Weights of a small contrastive audio-text model.
Training: soap at rate 0.0015, 13000 steps, batches of 256.
Data: trained on short read English sentences (LibriTTS-R), 26041 training examples.
Rows from block 2 of the audio encoder of a small contrastive audio-text model, named by matrix and row number. Rows with one number belong to one neuron. Each number is 200 + 30 x the weight over its row's rms, rounded and kept within 0 to 999. All counts start at 0.
After each neuron's rows are labels from the 100 clips, of 14848, where the neuron reaches its highest value: "strongest on" is what is common among them. Only what is clearly more common there than usual is listed. The data: short read English sentences (LibriTTS-R). In brackets: how many of the 100, against the usual share in percent.
# fc1: MLP up (encoder.blocks.2.mlp.fc1.weight, 768x192), inputs 0-191
# fc2: MLP down (encoder.blocks.2.mlp.fc2.weight, 192x768, transposed), outputs 0-191

fc1.93,206,206,196,203,224,173,213,302,212,225,194,232,207,117,214,245,213,212,188,177,152,212,160,206,172,143,191,176,181,191,193,183,194,241,146,198,199,206,201,165,218,186,183,248,225,196,199,185,270,185,176,204,241,211,262,204,197,236,242,205,195,184,224,221,187,205,207,242,178,230,202,206,207,179,214,190,162,226,163,160,210,183,181,191,230,183,153,231,253,185,190,197,225,187,112,221,242,150,201,180,208,215,207,182,204,157,183,138,212,189,186,261,209,192,189,227,200,157,193,206,181,195,159,210,193,214,174,226,223,178,185,240,209,206,229,168,237,325,218,190,175,206,191,171,134,252,161,207,202,192,219,203,205,150,186,200,186,178,206,212,207,196,199,228,277,188,162,234,228,195,177,207,212,164,168,219,219,198,206,249,193,148,255,203,212,221,226,200,227,187,160,242
fc2.93,206,173,233,229,262,181,177,185,253,130,184,220,209,238,229,191,226,162,198,209,224,165,170,197,182,185,188,204,239,172,209,225,208,165,199,205,190,160,170,197,158,200,199,165,218,175,169,184,205,216,146,205,145,232,189,182,211,188,180,175,200,204,230,171,155,199,199,268,201,153,157,184,172,233,182,216,137,239,133,198,210,150,247,191,146,187,212,263,218,235,235,202,207,141,211,234,237,226,241,175,234,202,204,230,218,170,204,191,181,237,203,157,179,185,196,243,198,170,200,210,211,194,186,211,215,145,212,267,233,199,211,214,124,193,182,245,155,184,152,202,211,201,217,200,185,182,208,254,237,176,200,206,201,222,203,185,227,191,213,223,192,220,200,225,218,269,170,233,230,185,177,216,168,242,185,190,172,200,164,161,270,153,242,211,165,198,256,173,235,141,175,231
strongest on: the word "him" (25 vs 4)

fc1.175,146,199,159,245,256,199,239,210,215,170,225,166,213,181,202,230,205,187,203,200,200,181,213,191,179,181,188,170,200,244,209,201,205,199,218,191,203,166,204,130,197,179,260,158,231,212,230,228,268,214,193,223,157,209,135,142,220,215,172,214,230,207,228,165,205,196,237,176,204,229,206,153,121,176,246,230,194,208,190,225,209,194,233,197,149,206,179,194,278,193,206,200,184,200,248,178,198,190,216,204,137,228,160,219,196,206,198,185,162,228,144,187,230,216,207,231,215,267,197,266,223,174,197,119,184,220,233,266,227,205,181,220,195,191,181,139,203,172,181,227,228,199,175,174,187,157,229,220,219,203,175,206,227,207,200,257,209,190,223,240,191,299,230,224,207,210,180,199,207,212,157,146,210,207,231,183,231,211,200,208,193,234,202,225,236,170,212,201,199,136,158,226
fc2.175,212,195,191,212,262,278,182,206,194,193,209,155,199,174,164,184,207,193,238,205,212,177,189,212,213,215,204,202,214,220,199,189,189,181,195,189,189,192,238,197,225,177,190,137,201,185,152,162,206,194,205,214,255,209,146,148,198,269,199,207,166,181,200,246,220,231,167,188,160,197,184,220,155,200,201,167,181,198,211,219,241,199,200,190,204,199,250,249,142,163,219,215,208,143,210,180,214,246,159,164,201,231,225,223,204,217,271,192,173,212,209,250,201,164,179,210,200,196,184,233,196,214,147,215,186,220,175,169,238,185,173,188,247,187,171,189,263,248,225,244,198,250,178,155,285,225,169,198,201,193,202,221,223,268,199,207,207,120,200,217,218,205,226,215,200,199,223,108,203,215,214,274,188,177,165,196,223,209,212,234,171,171,214,270,183,185,197,211,194,191,124,168
strongest on: the word "and" (27 vs 10.6)

fc1.159,248,208,214,202,216,251,162,116,191,163,117,192,201,183,179,204,188,212,165,184,145,198,158,204,175,192,220,199,199,254,203,143,198,221,169,213,127,175,173,213,226,264,210,250,204,222,274,224,180,223,216,258,207,226,157,209,176,192,199,193,212,174,205,203,195,142,215,207,194,198,182,202,202,197,208,179,189,272,156,137,140,190,183,204,232,220,210,142,226,214,211,234,200,220,215,208,178,205,206,173,220,179,206,196,190,234,159,185,190,155,179,195,216,222,154,218,200,209,146,245,201,178,238,153,208,180,156,208,150,195,218,169,238,209,170,218,168,258,183,194,166,204,237,216,208,222,195,183,181,139,202,215,227,255,184,201,161,224,186,194,165,191,204,195,206,198,229,219,171,230,201,188,204,159,211,204,272,221,212,279,234,202,201,239,187,150,237,218,212,228,250,221
fc2.159,194,208,209,228,222,149,175,242,191,204,176,239,203,173,202,212,195,223,265,191,179,195,208,151,166,199,212,201,256,227,205,201,227,166,209,190,227,198,209,218,215,240,217,201,211,198,236,180,245,189,183,204,211,201,224,213,187,135,189,205,208,186,206,155,199,122,249,223,161,175,227,188,195,222,224,233,203,230,219,170,174,204,198,200,220,239,203,198,185,230,180,219,192,171,244,140,216,212,240,213,200,244,200,187,162,226,170,226,176,225,119,213,178,202,222,128,238,228,179,211,212,200,198,217,267,171,278,200,198,197,153,215,201,191,213,222,237,277,248,179,196,278,190,200,288,180,190,168,190,175,125,252,167,186,195,190,226,245,216,210,216,139,221,249,212,193,189,192,223,203,235,203,218,188,198,189,203,200,230,235,197,128,245,179,202,187,155,192,200,219,189,266
strongest on: the word "not" (30 vs 6.2)

fc1.492,199,152,255,175,205,164,178,223,267,185,205,200,231,218,230,174,202,162,204,179,194,216,235,206,190,211,193,146,216,234,236,228,213,176,213,201,214,159,199,202,225,206,194,218,175,190,226,198,180,248,208,125,191,216,194,201,193,169,168,190,210,213,232,244,180,164,214,198,201,171,213,202,178,228,180,205,156,204,218,182,200,242,195,188,183,212,179,167,201,137,220,222,186,145,226,212,215,182,256,204,230,208,160,188,231,171,200,191,172,250,178,240,201,191,241,210,195,208,171,147,131,248,262,239,179,152,191,209,187,218,170,179,205,177,185,215,206,197,212,263,194,165,202,189,141,216,171,219,185,196,193,140,194,226,233,178,262,286,228,180,204,204,209,211,149,246,194,266,254,229,155,150,216,170,190,205,170,254,220,198,188,142,160,186,133,245,204,255,196,252,200,210
fc2.492,191,157,218,173,197,164,172,171,249,206,200,171,198,166,196,177,204,221,174,188,193,211,154,186,190,200,180,202,124,180,196,202,200,224,156,185,182,222,216,180,149,194,169,221,192,175,234,232,174,157,232,204,256,206,125,164,162,148,202,206,206,181,214,197,153,232,175,204,155,202,154,220,190,229,189,262,201,229,263,231,226,179,196,262,201,224,185,271,190,206,219,171,164,222,177,256,219,206,204,246,234,147,247,200,213,170,178,199,217,182,218,152,232,212,232,205,213,138,200,234,127,224,194,202,229,178,209,226,181,184,191,170,220,173,201,135,190,174,230,155,206,197,206,240,174,140,179,219,241,222,226,209,148,197,211,152,200,202,241,212,217,182,200,224,199,168,166,156,152,178,249,164,255,166,189,149,162,165,196,216,225,219,213,167,199,201,217,197,235,194,251,175
strongest on: the word "a" (37 vs 12.6)

fc1.48,191,166,193,201,206,183,238,180,208,215,173,185,224,160,181,158,222,160,197,224,198,211,187,175,216,167,193,172,191,228,211,195,235,215,139,159,238,178,185,217,202,193,220,175,201,201,171,173,191,212,177,187,202,184,212,143,151,183,241,201,193,184,199,237,255,194,229,222,182,227,192,222,184,242,231,225,247,212,196,186,167,261,184,198,156,210,212,215,200,177,214,167,200,239,211,261,148,259,207,204,185,226,202,209,242,182,237,178,192,221,243,178,216,183,177,203,125,217,227,250,195,182,167,216,238,259,200,209,173,204,233,200,196,230,196,181,210,137,184,173,169,152,171,193,209,211,181,198,195,196,208,179,280,270,150,191,199,205,169,234,234,157,201,203,205,269,245,156,199,165,157,181,154,176,198,137,252,186,230,180,183,161,215,186,217,149,289,197,257,134,199,185
fc2.48,219,213,199,178,231,223,227,176,167,172,200,193,170,172,188,183,191,211,195,238,178,206,183,182,202,176,234,243,201,206,165,190,201,197,191,159,176,198,248,217,210,210,160,200,210,152,211,176,222,247,184,208,212,200,202,180,180,257,196,185,255,217,266,203,220,276,200,191,196,226,193,226,193,237,168,201,191,186,199,177,209,249,187,231,213,250,192,249,233,147,167,211,195,215,146,221,178,291,227,248,183,225,226,192,200,201,199,205,202,244,186,164,195,187,144,222,115,233,170,202,197,190,159,190,176,207,214,193,192,200,208,214,209,224,166,204,191,212,216,187,216,264,204,186,219,205,190,203,298,250,244,194,179,167,199,149,177,205,174,231,198,192,233,166,201,190,193,204,207,168,227,161,166,159,208,197,189,235,221,208,281,199,216,260,252,167,196,147,249,207,206,313
strongest on: the word "and" (35 vs 10.6)

fc1.431,176,206,137,210,195,185,279,208,255,175,193,191,207,136,157,177,206,250,202,183,230,232,208,148,160,229,151,201,201,156,251,121,205,209,207,196,147,208,227,246,150,244,233,196,204,203,209,220,226,192,188,188,228,194,205,178,164,187,244,211,191,217,187,204,246,203,238,170,221,236,223,201,197,195,188,146,207,151,184,189,227,259,193,183,177,149,234,238,169,148,213,228,219,214,171,210,201,231,243,263,152,219,192,222,214,176,237,206,149,254,184,193,203,204,221,229,285,214,220,227,187,198,204,257,229,205,193,148,221,201,201,169,190,213,138,218,199,124,192,169,182,216,200,245,234,220,173,168,221,192,181,215,205,214,184,205,197,199,215,207,177,128,204,202,197,200,203,134,228,242,212,229,136,202,216,194,216,187,206,187,213,205,189,185,154,214,179,211,231,166,174,192
fc2.431,210,192,172,208,191,159,233,251,193,190,187,184,182,183,235,229,243,205,250,261,191,194,222,139,160,236,232,170,203,206,183,186,194,187,195,191,212,168,167,214,232,202,234,222,223,188,215,263,206,234,117,200,169,139,175,232,141,192,195,183,196,173,203,218,226,182,186,179,154,166,219,306,174,159,238,192,212,214,214,156,169,176,176,209,152,216,218,244,216,187,166,238,165,152,191,220,159,185,207,223,196,198,228,213,204,191,154,203,195,168,186,184,135,185,174,251,237,254,259,221,188,200,103,196,176,235,168,192,248,197,192,201,179,233,209,256,171,200,211,198,188,209,235,213,203,199,195,218,207,212,195,180,172,214,202,190,175,199,167,190,190,164,215,211,155,241,194,142,219,218,205,170,232,191,179,196,181,221,176,162,167,251,239,204,216,201,169,152,214,152,165,247
strongest on: the word "and" (57 vs 10.6)

fc1.683,220,241,178,148,161,142,230,211,192,213,197,169,195,198,222,201,200,172,199,240,278,221,202,230,176,263,239,176,164,162,261,231,202,186,216,215,217,216,182,150,222,193,205,233,197,203,236,200,178,193,156,197,253,242,171,208,260,176,257,191,171,170,182,214,204,218,182,211,221,193,218,220,203,130,179,205,255,199,190,190,161,213,223,221,174,170,236,212,194,236,195,190,195,205,160,197,277,199,264,163,213,183,200,144,216,192,213,167,203,222,290,196,178,195,185,209,191,156,202,152,195,211,227,228,179,179,217,156,216,225,174,236,238,192,189,205,215,223,152,217,201,187,180,211,164,203,207,204,249,258,203,193,236,209,219,151,188,181,193,149,186,146,211,224,150,207,160,239,222,178,211,221,320,189,184,209,202,206,203,215,189,250,229,167,212,215,155,182,201,207,193,202
fc2.683,175,130,205,206,194,230,137,223,150,214,133,167,180,292,151,211,232,218,184,180,273,195,265,171,212,205,172,231,275,130,187,217,252,237,165,182,205,156,214,175,219,199,212,141,159,224,208,166,215,227,210,158,200,199,204,203,179,188,196,205,167,202,191,205,183,213,178,223,209,128,201,245,180,201,224,196,188,149,183,238,179,216,171,198,186,186,201,188,175,202,191,140,153,237,210,235,198,193,231,255,235,194,221,295,196,191,172,220,194,202,206,197,203,204,198,211,211,173,231,187,191,188,247,208,239,207,203,248,192,199,171,184,202,223,183,179,226,209,214,228,225,208,202,203,181,199,205,243,188,136,248,168,214,153,175,149,193,235,201,185,248,186,166,204,167,217,201,160,171,168,186,176,244,197,147,177,213,218,242,189,193,194,199,201,222,199,210,231,231,150,175,240
strongest on: the word "and" (26 vs 10.6)

fc1.371,209,209,206,271,203,207,228,214,196,197,257,184,190,192,209,236,230,204,201,191,109,167,232,180,159,242,196,185,189,170,182,145,190,161,210,185,198,182,224,230,218,200,201,169,193,180,210,171,284,236,207,175,217,199,178,237,182,183,189,180,200,135,183,193,152,227,263,250,220,155,220,158,265,249,180,224,209,181,237,237,199,203,260,122,189,278,194,254,192,139,200,215,218,108,206,252,169,209,207,182,194,226,247,219,162,174,242,221,240,247,244,201,198,220,235,182,209,206,223,245,210,177,201,169,200,181,220,213,135,213,232,208,216,207,205,177,200,183,211,220,227,175,179,205,209,194,166,212,211,194,218,263,203,205,180,192,183,191,206,212,164,198,208,263,259,206,193,150,204,191,197,227,259,203,196,214,214,192,198,178,231,168,223,183,200,187,223,178,185,202,219,215
fc2.371,230,197,243,179,212,224,200,188,206,185,216,221,222,194,244,241,158,129,295,237,181,202,199,193,237,221,181,222,217,202,133,207,227,229,158,188,259,236,245,199,187,255,205,197,205,186,196,236,225,207,231,202,201,203,205,191,208,198,213,210,240,164,187,199,188,230,198,181,172,189,173,205,179,170,160,182,149,202,186,157,250,202,156,244,182,160,206,222,203,140,228,239,167,205,191,203,187,169,223,207,206,215,200,186,180,187,207,314,181,208,208,241,232,260,204,169,198,214,211,166,230,257,252,208,210,179,204,185,222,199,202,181,235,217,221,141,212,201,265,202,257,258,144,213,191,180,177,150,241,136,181,192,199,155,175,257,201,207,198,242,206,164,200,191,223,245,174,266,192,252,195,197,172,241,183,192,186,223,195,197,154,244,205,214,211,203,211,177,189,215,188,194
strongest on: the word "said" (33 vs 6.7)

fc1.578,202,166,232,162,251,205,215,207,204,243,230,245,245,214,227,255,178,206,200,226,200,126,205,174,222,152,177,209,190,256,197,145,247,192,218,253,224,214,171,203,175,202,164,147,201,235,170,189,234,186,186,206,168,179,221,139,206,249,207,224,198,230,205,206,192,192,202,189,223,183,216,200,247,177,209,191,200,146,144,183,177,199,183,196,166,197,223,223,222,268,221,155,173,211,197,244,179,190,251,176,217,199,212,199,196,221,124,197,166,183,144,260,196,198,177,204,192,186,188,212,184,287,188,143,204,213,220,174,278,145,188,145,172,230,189,191,172,215,243,179,196,211,188,140,175,249,169,252,208,204,222,183,215,230,125,188,200,174,239,205,172,222,248,220,213,214,200,243,187,201,159,203,201,262,161,199,214,209,216,184,218,154,186,177,186,221,222,192,185,197,203,200
fc2.578,169,193,271,167,250,202,183,218,211,204,197,205,183,242,148,197,178,259,173,245,183,190,214,208,190,189,166,215,245,202,161,196,192,237,181,226,158,169,211,229,169,165,140,207,270,168,169,213,219,214,188,165,192,223,131,168,214,178,230,174,203,207,198,188,267,224,180,151,184,238,232,194,165,149,188,275,124,198,133,226,210,188,220,149,214,220,217,216,226,226,226,195,189,184,220,247,246,189,203,187,248,207,176,178,198,215,197,169,187,163,197,85,145,190,202,192,208,231,235,186,209,198,180,230,159,227,167,205,183,142,227,144,239,214,196,183,199,219,197,190,201,164,188,180,221,188,221,229,224,219,236,166,186,202,185,250,261,227,155,187,191,172,200,182,188,181,219,213,224,210,198,198,209,184,207,235,143,202,238,183,192,196,203,207,205,202,201,207,214,175,197,127
strongest on: the word "him" (35 vs 4)

fc1.83,217,134,186,212,201,156,195,193,226,224,264,205,215,201,137,154,186,219,211,213,189,185,202,205,191,189,204,232,242,166,203,143,232,219,221,178,201,204,216,263,198,190,195,214,195,197,168,219,227,223,212,197,229,183,209,164,279,194,194,245,210,218,168,130,179,170,250,259,195,287,183,140,168,189,175,236,188,162,215,190,237,228,169,203,191,191,268,196,248,244,235,223,185,195,252,213,186,104,198,179,189,212,239,236,187,224,193,185,149,173,215,213,179,164,173,157,172,221,215,192,207,175,202,213,199,228,228,242,188,186,262,165,207,161,202,212,191,222,171,187,260,188,156,180,214,190,247,199,176,227,190,242,201,196,218,188,170,225,184,225,190,205,198,224,219,219,130,177,201,245,186,186,198,245,213,179,260,192,213,186,208,205,246,225,133,216,170,197,233,190,213,179
fc2.83,180,166,218,221,196,282,231,195,194,184,191,128,219,162,234,180,167,230,221,178,189,241,216,198,213,172,213,224,179,187,215,216,221,218,182,211,201,190,239,220,268,193,248,169,192,164,209,256,198,144,160,139,143,233,163,179,199,197,164,165,224,213,242,207,175,146,148,161,193,225,203,206,248,181,236,160,145,203,192,278,201,200,182,215,212,186,152,196,195,199,235,192,232,200,181,197,226,222,215,199,178,188,203,161,141,205,205,258,215,209,202,204,180,195,236,182,177,150,227,203,172,210,200,201,136,157,206,233,254,224,212,151,210,254,211,189,177,210,205,248,192,200,257,239,224,197,165,154,199,207,194,233,222,198,203,261,190,188,194,213,212,242,186,172,203,110,212,200,147,169,234,251,230,135,259,169,219,201,192,203,197,178,182,201,206,211,210,201,200,200,200,193
strongest on: the word "and" (31 vs 10.6)

fc1.597,195,214,196,260,237,203,206,212,262,251,175,175,247,166,194,187,217,226,213,154,153,177,179,172,258,168,234,184,198,217,200,234,192,195,179,213,212,172,214,219,154,249,232,189,194,190,218,251,203,194,166,198,133,224,263,162,209,184,208,185,141,196,170,243,174,201,222,192,149,195,200,223,198,197,179,224,173,172,229,203,165,190,172,138,248,178,187,210,172,210,232,220,264,208,220,208,224,172,214,214,195,206,208,98,194,185,218,165,189,215,158,224,176,186,240,261,187,150,198,162,193,163,202,221,197,220,161,191,264,206,193,214,217,140,225,195,187,220,151,262,194,225,242,166,201,213,238,213,197,189,236,242,200,204,234,190,209,198,203,257,189,237,183,199,194,179,199,218,225,162,219,214,179,131,200,197,211,225,228,187,295,249,225,185,220,162,182,243,203,198,209,195
fc2.597,135,199,201,241,196,158,149,138,185,160,206,233,228,155,231,141,223,192,180,157,169,185,181,182,199,246,210,187,242,226,216,152,202,197,160,139,229,252,213,163,172,203,153,185,216,228,250,194,265,216,279,189,172,182,185,297,214,227,134,184,226,205,171,181,208,196,194,210,158,209,199,239,197,197,163,163,203,208,202,200,169,177,204,212,200,107,214,215,182,171,203,204,214,204,239,194,214,186,187,203,188,206,207,220,198,205,164,192,178,185,199,217,137,236,212,190,198,175,236,170,234,169,208,203,208,225,203,211,195,170,202,192,219,229,204,214,193,167,182,201,187,238,193,222,191,241,164,153,189,151,188,184,219,186,218,240,200,229,130,199,247,219,171,215,200,122,188,226,183,134,192,184,190,190,228,177,215,208,230,178,215,256,187,182,210,202,293,200,221,183,214,223
strongest on: the word "not" (32 vs 6.2)

fc1.268,205,174,222,197,174,155,265,201,201,207,179,238,197,185,190,188,201,178,160,192,213,194,154,192,191,201,202,150,206,203,262,227,159,234,158,184,202,243,214,200,222,191,221,173,187,203,187,199,249,184,137,234,197,178,251,202,211,177,259,182,215,206,192,247,205,213,145,223,279,216,145,226,224,159,161,176,206,220,214,190,177,277,219,207,190,197,203,143,220,134,178,186,193,243,145,208,174,232,238,194,194,170,196,250,168,168,273,204,153,259,182,218,165,172,212,268,221,199,194,208,148,216,191,260,257,213,225,199,159,154,243,177,199,223,220,208,190,205,227,201,183,206,165,207,201,154,193,225,220,215,147,201,189,194,198,194,183,209,223,167,193,159,187,245,223,228,195,177,194,262,212,200,236,227,236,194,187,184,253,197,181,208,211,196,174,255,166,205,230,192,132,185
fc2.268,132,169,226,198,205,195,209,175,218,164,197,184,166,126,230,193,188,236,173,178,240,189,224,198,197,272,194,200,229,156,164,193,252,188,185,166,226,172,186,213,181,196,236,180,284,157,180,195,226,198,175,190,153,189,176,244,276,175,194,139,207,226,209,195,201,180,239,140,227,194,200,251,177,196,251,235,203,198,164,194,185,224,235,169,207,164,198,280,178,206,190,213,173,173,211,198,196,200,250,254,186,186,235,200,234,177,264,177,158,191,226,181,187,188,217,237,172,179,240,259,188,184,151,228,190,215,225,223,228,169,226,207,165,186,198,198,174,150,169,181,179,208,245,199,139,217,214,201,179,160,209,215,230,246,219,242,161,235,207,213,167,200,241,170,189,185,166,114,187,217,215,197,190,184,239,190,193,210,245,208,249,226,193,191,190,171,231,204,194,233,186,230
strongest on: the word "and" (45 vs 10.6)

fc1.505,286,209,157,230,205,206,213,193,220,135,251,190,178,184,189,195,196,162,210,186,231,226,187,156,218,137,193,204,181,241,208,184,175,132,221,208,182,209,200,206,212,161,163,175,162,150,237,214,205,195,210,194,219,208,171,178,187,178,153,196,217,164,232,188,211,173,241,229,189,181,223,217,215,233,182,209,200,189,217,202,181,213,197,200,206,165,237,162,214,248,196,231,180,245,225,193,218,200,193,185,196,201,248,202,160,233,140,227,183,253,196,261,168,124,166,210,230,224,159,221,194,200,271,181,175,204,193,265,124,208,222,220,224,150,243,167,227,213,203,185,178,214,187,202,236,205,129,236,200,177,177,195,195,261,144,198,210,244,218,245,216,222,201,226,193,206,191,195,125,220,219,149,221,210,221,221,249,139,218,257,176,219,161,184,225,186,162,173,195,207,210,204
fc2.505,227,227,207,205,190,213,249,220,221,180,249,268,259,161,240,190,185,287,184,215,198,185,203,164,225,201,214,208,201,167,199,142,204,243,168,189,198,222,226,226,192,216,255,215,164,182,203,177,255,200,201,187,203,230,184,216,194,258,185,203,193,221,190,214,171,175,189,200,192,212,162,200,164,208,285,150,172,227,195,212,229,200,211,205,228,170,195,229,199,195,174,165,149,149,244,193,218,188,189,193,151,190,195,194,163,219,193,191,170,249,179,197,203,142,252,185,260,196,98,215,236,159,207,193,263,199,222,194,184,213,199,254,220,207,170,220,155,273,183,241,208,232,230,208,253,232,214,182,157,258,143,207,211,179,177,257,168,184,199,205,173,182,205,175,234,210,172,209,196,176,217,206,206,188,219,199,232,156,207,206,207,167,207,185,195,166,232,223,184,233,219,263
strongest on: the word "not" (38 vs 6.2)

fc1.442,202,191,200,183,179,216,253,184,170,215,210,222,205,230,160,226,178,188,212,179,176,181,156,207,202,205,177,185,176,201,262,215,236,189,227,195,198,190,207,177,187,202,138,203,201,209,203,183,220,200,174,122,203,172,197,192,205,206,195,147,220,186,133,189,192,197,264,216,201,180,144,170,216,146,197,171,181,261,227,229,200,146,161,163,197,202,213,168,287,174,124,176,187,191,172,202,205,155,253,226,222,192,189,172,202,186,236,205,256,236,172,221,175,212,194,235,218,138,211,146,205,216,204,194,267,242,245,209,149,189,230,200,153,191,166,206,233,186,254,235,215,224,176,204,211,166,149,213,200,196,177,227,248,187,191,218,185,238,224,201,171,254,173,200,196,189,172,241,191,188,163,190,214,245,166,222,226,227,172,222,256,139,199,226,225,213,241,166,226,238,228,140
fc2.442,188,201,226,208,208,222,152,192,213,201,232,184,193,257,211,189,238,179,272,258,148,192,177,193,200,189,166,235,205,206,153,161,212,118,156,183,206,277,193,236,188,194,215,149,200,170,219,197,210,133,216,211,220,189,200,197,230,217,241,242,211,196,207,229,225,201,232,209,186,207,236,187,149,221,190,233,194,238,220,207,241,237,253,162,186,186,202,189,169,194,190,187,202,168,215,191,212,204,212,204,140,232,214,230,203,181,214,242,198,202,209,217,231,288,192,222,201,202,181,209,254,241,191,247,196,232,215,145,228,215,205,203,183,227,170,190,207,224,206,210,195,143,218,212,153,172,294,190,204,221,188,199,189,243,197,207,223,225,196,175,212,194,206,165,247,227,140,192,148,137,242,209,196,233,200,232,142,167,222,226,163,207,181,269,241,190,166,194,196,258,164,190
strongest on: the word "said" (44 vs 6.7)

fc1.522,164,207,207,181,172,156,236,197,180,225,201,257,250,132,233,190,237,223,127,163,201,199,183,209,219,165,200,206,198,240,157,158,176,199,187,274,191,198,182,202,224,194,198,198,190,188,185,202,202,185,224,209,191,226,161,179,174,228,227,236,181,225,185,158,169,180,176,221,195,219,206,181,206,208,181,241,227,237,220,171,178,211,165,174,207,195,120,96,212,218,161,185,175,199,232,226,222,198,217,251,204,219,213,186,157,231,188,224,168,182,204,275,202,164,207,140,219,199,194,170,182,159,198,203,202,166,193,234,157,181,199,181,216,195,181,184,215,192,225,139,198,206,278,233,316,173,190,223,186,124,193,162,206,200,186,179,252,236,171,221,164,191,223,187,198,197,150,180,161,216,191,200,228,162,207,240,256,186,202,203,192,204,207,201,144,226,222,209,218,195,212,202
fc2.522,256,197,216,217,215,200,188,151,190,193,198,129,202,210,256,207,170,176,186,204,201,209,248,201,127,188,260,197,210,200,208,171,251,224,209,132,215,200,252,231,212,213,180,186,196,173,225,210,200,204,219,216,209,184,123,188,182,165,206,208,263,170,190,153,212,155,154,204,218,237,187,164,174,158,228,167,140,203,161,206,163,184,210,227,159,159,216,167,163,201,200,186,231,184,218,184,225,200,217,186,251,173,140,135,169,181,225,220,243,253,203,182,197,174,198,167,187,223,193,199,211,174,238,210,214,212,211,229,199,212,180,215,243,187,197,157,215,210,205,214,188,224,182,200,196,233,221,195,233,215,132,215,177,177,245,269,213,242,209,256,235,182,209,270,227,206,195,208,186,157,207,118,201,178,203,134,174,200,212,207,134,175,209,221,237,187,171,195,158,239,207,203
strongest on: the word "not" (44 vs 6.2)

fc1.543,160,190,202,235,200,197,161,229,170,323,204,174,267,204,223,171,207,200,168,208,155,211,215,140,149,254,198,211,210,176,210,175,209,187,173,170,218,196,193,185,186,230,149,200,188,213,188,159,172,213,217,208,191,193,268,167,147,197,204,252,199,214,223,215,193,133,189,122,224,240,204,181,221,206,214,215,241,180,221,136,181,172,217,206,182,207,159,110,206,217,229,211,210,194,231,229,195,190,200,203,141,184,212,147,229,178,144,139,188,161,226,219,159,249,192,200,212,198,204,169,228,199,175,238,223,238,204,207,231,201,196,206,159,207,214,203,193,172,212,225,238,189,219,192,193,198,232,201,226,120,221,250,184,199,196,192,201,218,202,212,194,230,185,223,221,190,149,207,185,203,227,194,144,208,204,194,185,231,184,130,225,215,235,234,194,249,247,229,213,163,188,229
fc2.543,197,261,255,224,208,190,197,281,219,179,195,160,179,209,209,188,205,142,212,169,168,218,224,160,220,199,261,213,224,133,165,225,187,200,162,201,245,169,219,217,187,201,198,222,185,171,200,219,192,221,191,197,213,194,159,181,260,233,225,126,195,134,219,175,190,207,225,184,230,226,169,200,179,151,245,186,201,203,198,223,183,218,181,203,224,218,162,223,215,174,213,215,233,225,241,175,235,237,209,210,233,213,250,192,216,198,194,198,157,173,215,209,218,209,242,212,263,183,197,181,212,128,225,179,249,206,225,198,180,191,237,228,217,279,225,198,172,220,183,236,200,260,200,256,184,257,153,203,189,205,227,230,166,196,206,239,181,202,172,214,193,201,172,160,216,196,128,270,191,191,212,206,118,166,188,215,223,149,180,197,258,176,227,225,229,178,225,162,222,169,195,199
strongest on: the word "not" (67 vs 6.2)

fc1.405,239,198,221,214,226,213,172,172,203,221,200,272,194,193,181,142,193,191,199,202,188,226,192,202,191,188,185,204,220,189,175,148,189,210,153,213,237,204,212,167,186,233,270,170,177,212,219,179,245,157,202,216,165,197,135,142,162,207,189,225,193,182,189,188,162,211,128,128,249,211,205,99,179,139,204,198,222,197,171,141,190,191,234,180,222,196,189,179,210,200,178,204,204,184,227,203,152,186,220,230,211,203,210,236,205,176,158,233,174,200,211,207,192,175,150,236,199,128,177,157,211,214,213,218,246,216,154,119,235,191,204,202,212,176,253,181,203,178,143,203,187,167,229,177,207,198,205,143,165,208,208,172,204,236,225,167,217,220,186,219,181,177,161,195,260,218,178,173,210,208,174,192,159,195,158,171,247,214,255,197,214,165,187,188,197,238,279,174,240,175,184,209
fc2.405,210,234,206,197,250,248,221,207,155,217,181,190,212,207,201,193,222,238,192,156,261,236,205,159,235,167,211,238,194,143,185,201,250,190,154,176,183,198,240,235,173,197,208,197,223,205,201,202,199,210,179,215,253,207,126,197,233,201,196,204,266,178,272,200,197,142,239,187,194,177,200,208,195,186,258,175,237,205,209,169,161,205,225,222,191,181,183,223,214,200,240,168,184,229,139,213,206,238,208,209,190,251,184,194,199,193,144,230,163,198,197,205,149,250,199,258,179,185,195,181,245,149,198,238,211,198,229,236,149,223,237,204,243,243,139,196,199,278,221,190,170,193,219,278,266,202,238,217,159,139,191,186,190,216,253,159,197,163,208,213,230,189,237,216,196,200,203,175,186,187,200,206,214,150,208,210,238,215,189,178,236,195,209,209,147,177,183,255,183,198,226,223
strongest on: the word "not" (29 vs 6.2); the word "no" (26 vs 3.4)